Weights of a small image captioner.
Model: 5.56M parameters, 48-pixel images, encoder norm layernorm, encoder activation swiglu, encoder patch size [8, 8], encoder width 192, decoder width 128, decoder norm layernorm, decoder activation geglu.
Data: 45211 training examples, 37.9 epochs.
Rows from block 5 of the image encoder of a small image captioner, named by matrix and row number. Rows with one number belong to one neuron. Each number is 128 + 32 x the weight over its row's rms, rounded and kept within 0 to 255. All counts start at 0.
After each neuron's rows are labels from the 100 images, of 14848, where the neuron reaches its largest size: "top examples" is what is common among them. Only what is clearly more common there than usual is listed. The data: photos of plants and fungi (iNaturalist). In brackets: how many of the 100.
# gate: MLP gate (encoder.blocks.5.mlp.gate.weight, 512x192), inputs 0-95
# fc1: MLP up (encoder.blocks.5.mlp.fc1.weight, 512x192), inputs 0-95
# fc2: MLP down (encoder.blocks.5.mlp.fc2.weight, 192x512, transposed), outputs 0-95

gate.279 [ 71  96 121 150 132 109 123 144 172 104 135 159  94 124 114  52  74 126  85 143 136 147 161 180 170 159 133 139 122  65 130 124 174 176 155 123  81 132 148  80 138 104 163  92  96 141  75 158 118 116 140 150 126 160 130 101  95 137 123 104 168 144 172  66  92 189 136 101 111  83 186 166 146 110 172 135  85 143 144 150 142 137 135  92  99 102  34 160 120  99  81 147 124 129 136 148]
fc1.279 [131  73  82 162 141 172 150 141 120 105  97 129 148 138  87 131 125 233 141 132 156 140 136 138 177 112  93 126 190 119  64 123 151  85 111 118  98 145 178 132 125 135 134 154 182 106 100 155 146 102 105  87 155 104 146 115 152 147 180 126  87 142 104 184 141 107 106  94 172 169 132  95  89 132 139  89 153 179 119 122 139 143  78 186 140  97 106 143 112  81 105 104 153 133 136 139]
fc2.279 [158 123  99 142 118 151 137 176 129 149  87 142 139 126  89 155 107  74 151 118 157 148 137 111 134 130 142  99 110 135 136  95 169  97 190 137 115 133 103 133 100 125 137 145 152 141 135 186 121 132 108 145 174  99 136 118 128 101 101 107 117 103 154  80 117 146 152 111 114 189 113  96 135  68 215 105 155  91  51 136 124 120  66 144 138 119 144 135 122 165 109 135 158 169 136  46]
top examples: kingdom Fungi (29)

gate.284 [152 165 170 138 118 137 162 113 174 154 134 182 147 130 158 110 112 184 117 131  99 130 138  87 147  81 112 142  84 132 101  92  88 130 120  66 224  80  84  78 126 193 134 143 145 105 102 111 125 127 125 129 121  95 145 142 115 162 160 113 119  39 129  94  99 117 101 161 136 129 136 147 164 125  91 120 191 109 129 109 142 158 125 143 108 136 178 156 108 121 141 154 111 120 103 105]
fc1.284 [ 80 151 172 160 136 120 119 129 151 168 127 150 147 181 140 205 134 177 127 106 118  92 135  93 115  98  67 129 100 130  75 118 112  86 145  84 216 121  86 120 170 129 121 159 134 109  70  96  86 153  92 144 129  44 109  98 100 145 163 132 124 101 112 129 131  96  69 160 187  72 137 155 170 153 114 123 149 144 128  86 115 114  83 171 126 121 166 136 135 129 121 160 107  74 102 131]
fc2.284 [ 99 159 131 143  83 141 131 170  76 140 135 105 151 156 166 104 178 116 136  67 145  72 127 122 107 171 130 132 136  92 122  95  96 171 111 176 125 107 140  89 158 173  64 170 159 113 120 170 163 116 121  89 148 171 151 112 137 171 102 104 122  92 124  67 120 149 100 213 150 146 200 133  81 146 173 153 161 133 130 116 151  38 103 188 162 150 104 160 180 149 122 143 126 165  96 172]
top examples: order Asterales (32); family: Asteraceae (29)

gate.369 [147 115 158  91 153 145 154 144  69 102  88 134 116 129  96 129 191  86 145 176  95 108 119 115 178 123 108 149 121 155 130 128 137 132 134 100  71 211 154  93 140 128 134 168 121 151 209 104 125 174 145 113 161 103 133 124 170 121  86 154 159  98 131 156 156  93 145  85 169  92 104  92 143 136 111  96 155  87 107 142 105 168  97 103 131 140 153 142 128 113  92 144 118 148  67  97]
fc1.369 [113 142  91 110 158  84 182 156 145 115  68 145 120  89 161 142 135 158 174 142 128 105 107 178 101 115 130 139 118 177 113 114 163 136 147 156 103 237 133 113 105  67  97 175 114  75 155 111 131 175 143 126 136 186 128 138 103  68 118 184 149  93 132 194 111 124 138 158 103 141 135 136  94 105 121 108  69 117 132  98 164 114 150 150  75 132 122 116  96 146 117 211 162 110  95 123]
fc2.369 [ 59 116  78  66  86  88 137 129 116 126 155 131 144 140 127 117 150 122 155  91  80 160 128 222  46 160 122 169 114 114 120 102 107  85  63 163  93 136 162 122 144  78 144 134 192 120 151 130  97 151 107 154 144 157 127 161 106 110  74 172 119 131 135 101 140 135 118 118 156 146 119 111 141  91  94 177 157 103 105 135 218 111 123 121 136 109 138 122 106 152  82 134 116 155  93 110]
top examples: class Liliopsida (28)

gate.457 [ 96 183 126 163 128  97  95 112 136 112 141  95 149 124 117 107  91 117 106 133 150  92 141 123  76 149  83 105 101 106 171  68 181 140  83 111 152 148 124 148 118 121 137 171 190  92 135 123 145  84 178 127 166 137 185 152 108  98 143 141 131 157 154 107 156 143 207 190 175 135  92 113 104 142 112 139 128 134 160 148 147 165 112 138 138  94 170 100 152 102 182 121 166 130 114 144]
fc1.457 [114 198 126 110 137 118 122 142 121 119 155 130 125 138 102 133 126  63 116 132 204 133 149 136  64 137 111 147 109 105 162 125 191 181 139 100 131 102 132 122 134 127  84  94 185 115 126 135 105 135 101 132 136 180 137 123 118 117 148 159 127 140 142  90 129 191 174 166 147 160  30 112  94 122 102 143  95 163 165  80 167 147  98 188 103  58 142 103 177 126 190 100 132 121 164 136]
fc2.457 [165 181 166 111 128 101 131 161 107 176 198 153 169  98 134 132 105 118 112  95  97 117 143 146 135 158  87  99  91  53 117  86 177 144 133 150 156  99 146 132 187 139 146 107 175 158  93 166 120 142  70 155 187  87 100 126 103  87 144 165 148 138 129  80  42 120 164  98 194  98 148  85 164 133 136 178 127 165 103  91 154 168 107 118 165 161 174  69 140 118 186 140 117 120 132 145]
top examples: order Proteales (25); family: Proteaceae (25); text has "conebush" (25); text has "leucadendron" (25)

gate.90 [ 96 116 166 105 146 117 110 150 122 116 105  81 138 161 126 111 133 139 143  81  70 115 100 110 140  21 162 117 148 155 168 124 138 136 115 151 122 133 138  97 190  86 153 130 218 158 151 137 126 158 180 108 136 108 144 103 107 147 117 146 103 138  85 126 111 106 115 144 144 147 129 162 170 104  88 181 171 100 153 134 162 141  72 162 108 153  93 109 125 125  67  91 187  79 111 199]
fc1.90 [122 163 142  94 149 165 149  98 162 145 144 152 115 112 157 174 124 162 143 119 127 103 120 149 147 167 147  98 137  97  77 121 213 159 117 105 136 113 128  98  83  95 119 124  98 147 135  96 137 129  94 162 113 117  74 149  80 129 153 107 123 114 129 101 148 168 116 149  97 120 139  97 106 160 126 101 105 153  90 148  85  54 151  83 118  93 129 111 165 167 217 148  83 156 114  90]
fc2.90 [ 87  96  85 178 129 128 113 142 114  98 127 193 113 154  83 110 162 164 129 169 188 187  84 150  80 141  87 100 141 163 148  95 167 157 130 125 101 150 144 162  85 145 150 167 114 102 151  90 132 111 145 119  71 110  97 151 139 169  99 126 127 164 112 102 139 158  58 145 183 153 155 122  79 152 130 145 159 159 155 137 135 146 103 114 102 132 115  81 119 113 127 149  83 120  62 125]
top examples: order Asparagales (32); family: Asparagaceae (31); text has "yucca" (27)

gate.492 [ 94 144 186  51  76  88 124  98 116 137 171 172 141 183 141 177 154  95 153  86 118 161  90 129 149  36 107 170 105  96 126 134 146 188 131 109 151 161 126  88  85 147  97 129 118  91 116 134 161 118 154 144  95 180 123  86  79 156 219 159 109 145 138  87 104 140 107 107  83  90 162 125 107 103 142 116 108 134 147 187 142 148 111 138  69 164 114 131 162 145 197 123  91  85  61 180]
fc1.492 [115 103 145 132 144  99 109  99 132 121  85 135  74 145 151 154 116 160 107  91 177 130  74  99 128 134 126 142 152 166 130 163 100 147 138 166 155  80 128 183 113 169 116 137 106 106 149 125  93 137 122 165 153 125  69  87 199 188 128 129 139 139 108 119 147 112 121 113 135 158 152 133 132  80 131 101 175 114 121  75 111 141 133 220 135  81 125 177 123  65 186 176  96 150 104 127]
fc2.492 [ 93 145 143 199 170 175 115 101 105  82 121 118 132 130 168 145 158 151 137  80 192 124 189 184 111 155 119 146 122 130 132 167  68 171  53 148 140  91 150  54 140 152  61 156  71 111  91 120 149 137 131 129 121  75 164 115  90 170 130 138 168 130 117  99 110  91 116 112 154 160 160 128 100 115 112  86 137  97 173 138 150 169 142 112 115 102 143 144 126 102 200 130 112 184  48 141]
top examples: order Caryophyllales (45); family: Cactaceae (44); text has "cactus" (26)

gate.280 [133  75 148  96 122 159 150 134  95 130  86  78 138 134 134  99  96 145  62  78 115 148 178 141 144 122 179  47 116 204 127 120 130 155  91 103 174  79 146 144 169 131 119  57 176 146  85 148 123 117 152 120  71 100 157 163 105 185 114 115 116  81 123  78 115 141 124 129  99 131  87 143 106  85 139 137 167 123 147 169 148 119 116  92 176 136 108 101 139 141 143 111 141 107 160 151]
fc1.280 [141 144  92  97  78 129 161 142 113  95 122 125 144 158 155 137 155  96 188 195 176 114 111 124 130 114  88 123 129  79 124 153 151  50 139 124 111 121 134  98 111 125  96 197 119 127 134 116 133 127 155 169 189 119 142 198 106 151 115 146  74 205 153 133 127 215  87 144 143 114 143 106 175 157 110 120 111 142  97 118 142 101 115 126 100  48 155 109 138 101 140 129 108 172 120 111]
fc2.280 [ 52 169 131 104 168  88  83 127 130 127  94 137 100 134 129 111 169 194 114 139 165 137 126 101  55 201 140 159 149 132 138 113 186 124 168 133 160  90 166 105 120 121 103 183  82 124 113  86 166 153 141  73 134 165 134 153  99 147 147 118 197  97 125 148 185 136 101 110 121 118  86 119 137 152  91 112 141 116 161 139  90 109 138 144 112 107 125 116 170 193 165 148 163 106 153 128]
top examples: order Asparagales (38); family: Asparagaceae (38); text has "yucca" (34)

gate.113 [128  95 180 102  82  87  96 204 166 119 177  99 147 166 132 108  79 100 124 134 148 159 119 154 165 112 154 152 170 134 198 109 103 114 117 156 168 140  28 112 148  97 104  90  66  96 126 143 128 160 174  88 121 135 173  63 175 132 131  84 141 148  95  89 138 112  96  83 159 194 120 124 162 168 110 120 119  99 169 158 222 109 183 204 107 107 107 124 112 186 129  67 108  91  82 162]
fc1.113 [101 139 123 147  78  88 123 185 147 102 145 121 157 179 101  60 110 159 118  90 103 192 120 139  70  76 143 152 122 140 185 117 187 117 149 165 147 140  76 181 186  93  97 103  92  83 122 169  83 110 131 126  70  83 170 108 173 124 112 103  81 104  83  65  52 122 142 104 136 164 117 112 124 133 121 118 113 113 136  70 173  93 144 185 118 172 131 184 148 192 103  76 117  99 125 175]
fc2.113 [194  94 149 128  91  94 163 155 123  91 186 149 146  77 141 158 121  22 120  97 169  53 128 162 131 143 134 120 122 138 186 115  93 119 104 156 116 118  81 123  99  93  94 101 126 128 120 103 125 119 150 103 169 151 140  76  85 173 141 110 108 102  91 118 184 113 117  65 137 108 147  48 149 135 178 151 110 189 107 164  86 131 141 113 123 105 121 147 111 150 175  74  88 144 153 100]
top examples: order Caryophyllales (28)

gate.84 [124 168 165 198 130 128 123 157 150 123 129 103 131  72 153 136 156 155 124  80 123 124  96 125 164 154 146  77 133 106 136  89  53  96 180 148  94 112 131 142 116 123 144 117 144 149 164 121 151  76 186 135 117 122  90 114 123 187 164  93 120 120 165  96 148 171 106  93 172 113 112 131 147 124 167 161 161 138 147 140 165  88 152 103 144 142 104 175 177  92  69 185 117 159 119  95]
fc1.84 [106  54 144 138 178 116 175 126 107 129  78 139  85 148 174 174 124 101 152 164 129 119  80 188  69 150 148 168 109 161 121 160  91 144 131 107 178 120  71 107 157 129  85 143 152 111 153  72 133  70 163 135  83 174 147 153 183 119 126 132 169  80 146 149 110  88  84 127  94 179 222 129 168 101 148 142  72 150 103  75 132 159 120  87 132 176 149 161 138 165 125 112 166 150 155 149]
fc2.84 [ 73 132 153 138 133 116 143 143 148 138 111 110  99 110 109 117 129 128 123 145  98 155 135 126 121 148  89 118 188 102 159 128 149 109  98 108 157 110 123 118 160 109 195 157 152  90 126 154 173  81 121 129 124  89 152 122 136 116 141 151 151 171  99 126 143 144  89 119 141  92  92 182 217 125 105 184 143 125  80 147 103 167  38 185 154 161  53 161 139 159 147  84 160 133 166 145]
top examples: order Pinales (30); class Pinopsida (30); family: Pinaceae (28)

gate.42 [ 97 179 138 106 168  73 172 126 152  94 136 109  88 138 144 153 103 106 161  75 147 104 176 129  94 103 174 211 149 107 119 152  80 148 123  95 123  91 129 136 173 108 136 124  95 189 147 132 164 161 126 174 116 112 189 117 148  99 111 111 113 199 161 114 120 175  76 182 132 132 137 152  89 131 176 120  91 125 167 136 161 140 145 132 155 114  29 141 166 162 117 127 122 137 150 121]
fc1.42 [130 124 107  76 111 110 112 151 135 116 118 144 128 115 108 131 181 115 172 139 102 126 109 125 199 131 105  94 104 128 131  72 128  82 150 146 144 125 127 122  93 157  72 177 117 144 213 146 172  55 154  96  51 167  85 172 168 115 118 112 138 132 111 107 139 102 176 149 130  67 182 161 144  87 165 111 167 134 172 142 103 111  78 123 144 182 178  80  60 182  82 151 138 100 137 120]
fc2.42 [107 105 174 138  94  50 127 149 149 177 201 122  82  93 179 137 130  92 147  90 105 110 117 199  96 118 130 110 117 123  88 150 122 144 141  84 113 129 104 133 152 124  66 195 144 125 130 171 188  94 178 151 168 125  97 165  66  83 170 113 162 129 156 149 104  79 114 127 146 118 174 107 135 139 176 117  84 168  87  90 117 125 162 105 177 122  87 156 144 117 193  80 133  47 206 104]
top examples: order Asterales (31); family: Asteraceae (31)

gate.85 [146 153 110 127 105 104 161  92 176 119 140 144  95  90 161 188 137 130 115 127 151 132 102 140 134  78 163 132 114 162 102 136  78 137 124 127 122 124 142  35 143 147 130 119 137 129 128 115 135 113  94 137 103 108 106 149 167 138 103 153  96 118  74 128 211  85 158 132 117 126 255 134 125 121 104 105 121  67 133 116 138 105  78 198 165 153  78 128  56 168 138 156  87  94  47 171]
fc1.85 [179  83 101 148 146  98  97 176 137 176 140 131 121  71 120 157 106 116 171 141 147 115 131 142 202 109 157 191 123 170  97 141 127  91 137 145  97 131 114 171  69 122  90 106 136  72  87 170 124 171 172 147 112 137 104  92 113 130  94 168 125 238 133 139 155 166  77 121 168  88 128 125  95  83 150 204 115 111 115  84 194 160 107 124 125 113 112 137 102  86 130 120 103 102 103 124]
fc2.85 [116 123 194 173 120 105 117 128  93 131 152 115 118  87 164 135  97 131 173 110  95  71 157  98 139 148 132 130  94  67 102 119 119 117 113 183 172 120 142 116  99 139 151 152  88 141 161 115 148  88 134 137 157 135 144 111 183 153  89  65 142 189 142 158 194 150 108 126  84 146 156  61 103 124 124 163 180 157  90 114 107 104 114  67 125 133  98 114 138 125 140 139 120  79 116 134]
top examples: order Caryophyllales (46); family: Cactaceae (45); text has "cactus" (35)

gate.373 [ 85 116 154 139 197 104  21 113  95 151 136  83 163 118  89 106 112 105 132  85 133  97  71 129 131  66 109 204 193  66 106 123 102 150 114 105 154 129  98 183 151 142  51 102 107  99 149 167 138 131 115 140 126 126 127  91 139 122 104 134 183 190  78 156 149 171 129 186 115 126 110  62 130 134 136  93 179 178  84  91 165 106 114  88 150 151  97 129 105 131 135 106 156  96 132 132]
fc1.373 [106 117 114 188 149 132 110  86 145 130 130 151 168 119 154 127  79 108 126 143 126 128 129 146 158 106  90 138 162  98 119 123 151 112 145 119 109 120 115 195  91 172 167 107  81 106 105 183 116 192 136 147  85 118 103 136  76 133 113 105 111 107 105 148 150 156 219  95  87 106 134 107 154 106 148 137 120 150 106  89 142 125  97 141 166  86 150 114 159 105 103 121 106  84 174 107]
fc2.373 [128  81 138  12 129 115 168 157 150 109 145 181 186 142 124 144 128 132 110 124 112 123  50 115  78 126 131 114  85  86 139 179 112 182 101 132 123 205 148 161 152 109 113 138 180 120  66 113 171 149 143 147 142 156 161 184 154 112 146 111  43 111 132 164 205 166 133 127 119 109 111 137 106 124 154 145 114 134 160 122 111  98 146 133 148 129  61 108 113 153 177 136 110 141 120 106]
top examples: order Asterales (32); family: Asteraceae (32)

gate.155 [158 116  72 170 106 179 100 137 173 141 140 157 201 170 112 108 151  86  83 146 146  32 112 108 158  98 115 130 138 177 181 135 158 154 150 197 156 100 168 158 149 107  82  96  47 109 142 103  76 118 148 122 157  72 132 164 129  96 108 136 140 114 165 160  51 118 120 131 129 109 117 132 112 145 115 113 129 145 126 154 139  61  91  93 130 123  90 140 117 134 186 131 133  81 129 129]
fc1.155 [101 120 140  68 121 185 150 104 150 114  63 134  84  88  55 139 148  81 141 109  85  50 138 159 126  78  81 164 135 109 136 111  98  87  94 127 118  77 174 169 100 121  80 125  86  90 147 161 161 110  95  63 149 194  93 132 126 174 228 130 180 145 114 126 131 149 170 136  90 132  72 111 162 117 109 136 139 100 168 166 161  92 150 112 118 144 124 100 105 158 121 142 141 113  91 138]
fc2.155 [131 115 135 188  92 121 118 105 133 111 165  63  88 139 116  93  95 114 119 140 103 119 110 106 125 175 104  80 103  57 128 176 158 138 161 116 116 132 126 127 128 169 137 186 147  88 112 105  86 176 113 146 114  71 106 162 122  97  75 168  72 167 140 125 146 103  94 124 139 141 166 146 137 169  61 165  90  98 145 113  73 112 136 104 100 152 170 149 157 122 152 133 127 123  93 109]
top examples: order Lamiales (29)

gate.146 [145 140  94 180 140 106 145 146 223 127 104 117 137 115  99 112  71 132 179 112  76  90 133  97 109 109 172 131 125  78 110 112 149 141 120  72 141 155 140 122 136 127 121 186 137  97  57 114 164 131 182 188 147  98 161 143 107 145 105 125  67 111 169 195  91  77  91 110 121 136 147 128 166 127 124 109 159 101  79 174 172  74 125 199 127 136 135  89 149 143 175 184 181 155 112  86]
fc1.146 [123  83 134 144 111 112 155 108 123  63 126 132 153 116 144 175 172  96 128 115 138 108 152  83 133 189 152 163 150 108 144 207 124 118 183 131  72 139 158 139 106 136 127  78 117 143  91 143 133  96 132  97 121 127 133 152 133  91 126  95 101 169  82  96 127 171  94  90 127 152 166  99 102 120 138  97  98 134 150 148 123 112 137  66 162 153 104 168 177 152 101 104 173 155 138 148]
fc2.146 [ 92  69 130 139 158 202  82  81 166 114 122 130 163 131 102 111 160  91 144 163 193 120 150 102 166 100  78 153 100 107 137 155 112 133 152 109 156 117 178 172  73 142 167 125 136 103  96 135 129 131 151 166 125 122 154 141 114  91 148 122  94  66  94 112 173 217 125 184  95 117 114 106 193 147 149  92 119 141 173 112  95 109 121  97 114 120 180 121 118 100 126 171 102 173 200 128]
top examples: order Asterales (50); family: Asteraceae (50)

gate.153 [185 146 126 149 145 127 107 163 130 171 169 108 129 135 128 122 203 172 153 102  85 104 134 130 126  97 168  54 117 141 166 109 109 126 115 132 134 146 105 150 126 140 121 139  84 124 123  93 148 167 172 159  87 129 146 131 148 128 118 139  17 149 106 106  69 180 164 169 104  81 112 144 128 116 182 140 103  77 150 156 134 143 124 146 109 138 169 177 127 148  44  86  63 121 106 134]
fc1.153 [ 68 131 150 121 124 126 155 108 164 152 105 120 113  82 150 144  80 114 180 108 133 117 127  78 117 146 127 102 167  91  74 183 140 117 117 149 107 172 121 136  97 130 123 106 155  74 141 219  58 132  73  87 116 146  60 123 168 234  99  93 159  79  73 192  88 156 173 123 133  91 129  99 178 148 168 148 129  84  89 108 154 146 118 166 167 122  90  98 158 130 132 142 149 165 167 191]
fc2.153 [132 155 156 126 167  93  83 116 135 111 140 169 124 131 132 139 121 128 108 135  87 156 127 110 120 123 213  80 101 194 146 173 125 127 132 117 136 111 160 150 131 125 176 110 112 100  95 129 136 111 150 108 159 154 196  96 144 100 125 155 125 152 138 132 106  64  85 118 119 187 141 122 163  92 170 136 180 147 131 120 137 136 103  56 169 147 126 149 163  82  48  31  95  34 114 107]
top examples: class Liliopsida (32)

gate.179 [101 168 146 119 102 173 141 145 127 140 100 116 153 131 114 162 157  81 120 108 168 153  94  67 156  91 102 103  86 174 174 151 125 141 117 103 149 152 107  98 138 154 151 146  94 129 137 115 119 153  92 134 126 191 123  95 177 150  75 142 138 192 157  80 142 134 198 122 102 138 168 139  65 166 131 121 170 155 117  89 122  72 147  89 154 118  80 111  87 103 172 130 123  79 124 116]
fc1.179 [136 137 146 107 133 133 160 160 108 154 128 143 157  91 144 188 181  83 120 106 211 103  83 129 155  94 185 168 135 143 147 131  97 120 131 101 139 153 102 167 131 123 158 212  77 100 134 124 179  84 148  93 115 131 160 119 178  91 118 154 151 131 140 110 124 113 163  97 128 107 103 125 131 154 107  91 212 141 195 180  56 104  82 100 130 127 109 151  77 169 152 125  78 169 124 129]
fc2.179 [159 150 122  83  85 143 129 135 160 153 178  96  86 158 117  89  88  66 141 134 145 141 162 160 149  96 124 191 159 109  71 130 135 162 142 158 118 165 121 206 132 125 123 128 114 135 128 120 129 143 165 114  93 158  83 140  99 135 104 120  80 107 150 122 122 124 150 132  89  72 170 112  74 123 151 129 131 171 100 176 115 158 139  99 203 135  89 160  97 147 210 159 122 102 126 145]
top examples: text has "veronica" (31); text has "speedwell" (31); order Boraginales (28); family: Boraginaceae (28)

gate.195 [134 141  87 133 142 112  96 163  83  67 171 117 167 141 149 113 116  58 102 131  85 123 179 145 106 140 146 140  85 139 103 117  86 180 116 100 114 134 112 119 150 150 135  85 120  73 130 142 121 143  75 116 122 137 118 110 166 189 129 166  81 150 123 135 126 173 130 172 136  67 198 124 128 104 131 172  97 103 146 105 133 149 119 101 116  64 116 135 141 138 153 219 133 133  89 129]
fc1.195 [ 70  88 152 106 108  87 147 205 184 133 121  99 120  91 121 172 128 139 135 115 151 163  74 203 163 155 138  82 153 123 140 156 141 173 127 105 111 130  82 143 146  94 128 132 167 149 114 114 144 115  92 110 113 134 204 111 138 165 103 152  90 111  75 102 148  84 126 159 168 134 170 116 155  91 175 146 176 154 131  99 115 154 101 123 129 162 198  86 154 182 146 127  61 146  94 185]
fc2.195 [147 136 183 164 158  46  59  87 143 118 113 143 167 155 102  82  97  69 149 125 141 130 140 135  66 104 113 101 152 119  98 115 128  94 134 125  81  99 154  87 167 199 112 148 176 101 123 153 111 171 103 127 106 160 153  82 148 175 152 119 194 130 105 173 148 137 104 103 139 145 138 110 119 156 140 149 141  96  82 168 141 154 183 180 144 106 143 100 177  95 140 147 167 133 137 119]
top examples: kingdom Fungi (25)

gate.229 [118  82 171 168 126 147 140 115  84 117  98 123 146 105 117 106 154 172 157  85 104 165 104 186  91 111 102 122 112 141 239 142 108 131 154 106 104 133 157 109 133  77 123  80 158  33  97 175 155 138 164 104 100  54 143  74  73 146  65 165 108 187 122 167 146 164 140 170 112  92 130 140 152 107 106 120 123  93  82 125 126 118 126 166 145 144 118 114  95 118 109 120 129 187 153 165]
fc1.229 [172  87  58 113 142 155 211 101  59 125  96 104 116 150  90 124 152 169 113 133 139 155 110 160  98 187  85 128 153 123 189 170 159 154 133 150 157 157 165 122 136 131 151 150 214  61 116 178 112 108 108 139 142 113 151 132  71 145  99 193 118 124  96  85 136 137 140 164 116 101 133  92  65 155  83  94  82 148  53 104 182 145 111 158 100 145 115 167 107 124 119  35  97 128 132 137]
fc2.229 [ 61  85  75 129 142 137 149 104 106  84  86 142  89 167 129 171 128 174  98  80 154 153 102 175 133 114 144 140  97 151 164 119 173 164  64 163  91 138 128 151 111 158 127 139 162 160 158 146 166 131 108 124 172 178 189 133 129 133 144 118  90 143 157 136 146 212 104 161 106 151  98 134 184 134 102  87 172 142  81 147 116 146 115 135 111 138  74  98 118  62  94  58 176  68 136 118]
top examples: class Liliopsida (32)

gate.425 [ 98 110  58 121 113 126 137 199 186 153  95  97 143 101 150 140  76 101 135 168 108 150  89 118 145 173 105 176 123 135 145  46 150 102 117 143 174 138 120 185 144  90 153 126 121  67 103  52 107 118 172 116 144 123 103  35 162 138 151 140 168  89 137 145 122 127 140  76 150 135  94 123 116 101 145 163 143 155 119  65 181 148 184 166  94  90  89 131 137 134 108  97 104 149 165 114]
fc1.425 [129 129 138 114 139 117 135 115 129 120 168 118 136 111  97 132 110 135  95 144 126 127 134 121 166  98  80 112 173 158 163  82 152 147 198  99 143 131 167 116 121  99 129 118 147 146 102  88 146 142 158  40  66 146 102 139  60 114 133 142 132 132 100 123  88 122 138  91 107 119 131 142 123 129 153 128 139 164  79 147 145  57  93  91 137 136 130 163 187 157 206 163 132 157 137 111]
fc2.425 [ 93 185 189 181 149 153  81 115 134  48 134 150 113  91 148 163 154 143 178 138 151 112 122 113  87 138 122 111 150 134  92 127 140 143 151  65 103 158  99 170 164  93 137 124 136 138 119 170 124  92 110 163 195 101  79  99 162 147 169 132 127 118 156  92 141  92 111  85 120 162 131 167 107  82  71 134 137 131  93 218 150 129  94 149 160 179 149 110  91  98 163 193 134 147  88 147]
top examples: order Asterales (28); family: Asteraceae (28)

gate.216 [109 112 157 174 121  81 107  88  84  97 141 193 160 115 130 128  93  61 164 121 191 115 117 208 141 106  71 130  59  99  76 190  89 104  88 149 112 117 101 134 157 100 138 122 147 189 123 145 120 144 157 159 120 156 130 126  67 132 136 134  81 138  85 138 150 128 161 107 110 118 104 136 150 103  71 132 173  99  94 103 193 156 162 164 124  93  76 173 176 176 105 119 139  91 118  67]
fc1.216 [151 131 125 109 141 124 165 180 111 168 102  88 103  62 123  79 172 114  78 137 130 121 141 107  85 106 116 127 108 145 128 160  72 141 107 181 159 133 152 117 182 111 117 120 124  74 136 168 166  68 123 138 131 107  94 146 163 139 187 108 130  96 111 123 211 110 155 110 201 144 166 101  79 111 139 166 255 126 167  86 149 153 180 160  95 155 177 147  98 142 124 132 104 121 108 104]
fc2.216 [116 120 111 101 152 154  94 130  60 104 119 140 145  83 163  86 198 176 109  76 109 119 176 110 156 131 161 128 147 116 138 145  81 107 154 148 140 110 142 155  63  87 155 105 187 106  94 102 131  75 155 110 169 121 143 155  72 114  97 100 139 110 132 184 202 158 117 114 103 132 127 110 112 110 113 107  89 111 103 102  88 124 110 118 123 128 128 161 133 119 232 143 106 150 142 133]
top examples: order Asterales (29)

gate.232 [ 86 125 107 187 154 144 141 152  87 103 112 150  95 144 173 102 123  96 115 128 105 104  99 128 102  64  91 131 169  82 109 144 135  98 112 123 157 158 175 158 130  74 104 161 112 174  68 174 136  88 132 180 148  81 108 163 155 106  39  81 167 120 135 162 121 126 183 132 111 137  56  88 160  95 149 110 151 151 170 131 169 150 132 116 150  99 142 139 104  81 228  94  91 126 147 123]
fc1.232 [102 150 119 169 138 119  84 106 132  95 161 153 142  99 153 144  45 148 153 157 125 128 146  97  86 157 152  96 143  84 136  73 247 139 150 102 141 129 145 113 136  67 128 111 141 131 128 144 170 150  99 156 148  65 121 127  61 113 122  63 109 140 131  91 150 146 114 111 119  60  96 105 155 138 100 130 149 127 158  78 111 106 149 185 182 107 115 147  77 186 112 117  92 173 155  76]
fc2.232 [159 109 164 123 160  78 169 160 116 150 113 204  98 149 102 154 190 118 170 145 119 103 124 124  99 175 129 106 128 100 177 124  62 130 116 142  93 155  71 132 159 167 128 113  87  57 138  96 158 146 116 116 157 189 108 130 132 121 163 142 155  92  89 155 105 175 124 106  89 130 140 142 132 160 138 154 113  86 102 112 132 129 109 150  79 148  46 119 128 127  95 183 179  81 143 155]
top examples: order Asterales (34); family: Asteraceae (34)

gate.294 [139 171 106 151 136 175 128 104 188   1 105 143 134 104 148 127 117 110  54 130 123  66 133  75 159 131 158 105 145  72 159 112  96 141 152 166 102 124 109  69 151  82 137 120 119 164 113 134 154  84 126  98 119 175 120 168 107  93 121 162 125 139 105 132 176 143 121 207  78  97 185 173 110 177 146 137  89 134 114 121 147  55  62 126 135 137 134 165 143 184 112 136 144 122 113 181]
fc1.294 [166 107 130  79 142 119  97  97 112 175 160  69  67 101 136 129  92 140 186  98 134  89  94 124 131  87 112 110 139 171 105  85 104 103 154  88 147 156 119 153 177 127  76 113 112 121 149 106 131 213 126 160 115  75  86 114 127 145 157 130 138 147 133 181  63 143 103 129 160  46 151  93 144 131 156 169 147 147 184 148 145  92 109 106  85 138 139 138 134 111 176 152 100 120 122 130]
fc2.294 [ 86 127 175 129  97 184 112  85 111 140 126  93  52 143 168 184 119 159 113 182 147 136 120 138 130  54 137 182 133 153 145 163 116 136 102 112 113 110  93 155 135 157  80 156 131 115 109 142  67 118 127 121 103  84 194 127 130  97  88 137  95 124 107 117 117 127  96  94 180  84 135 138 120  85 119 125 148 220 121  90 116 125 115  79 108  99 144  91 120 124 111 155 105 168 166 114]
top examples: order Caryophyllales (44); family: Cactaceae (42); text has "cactus" (35)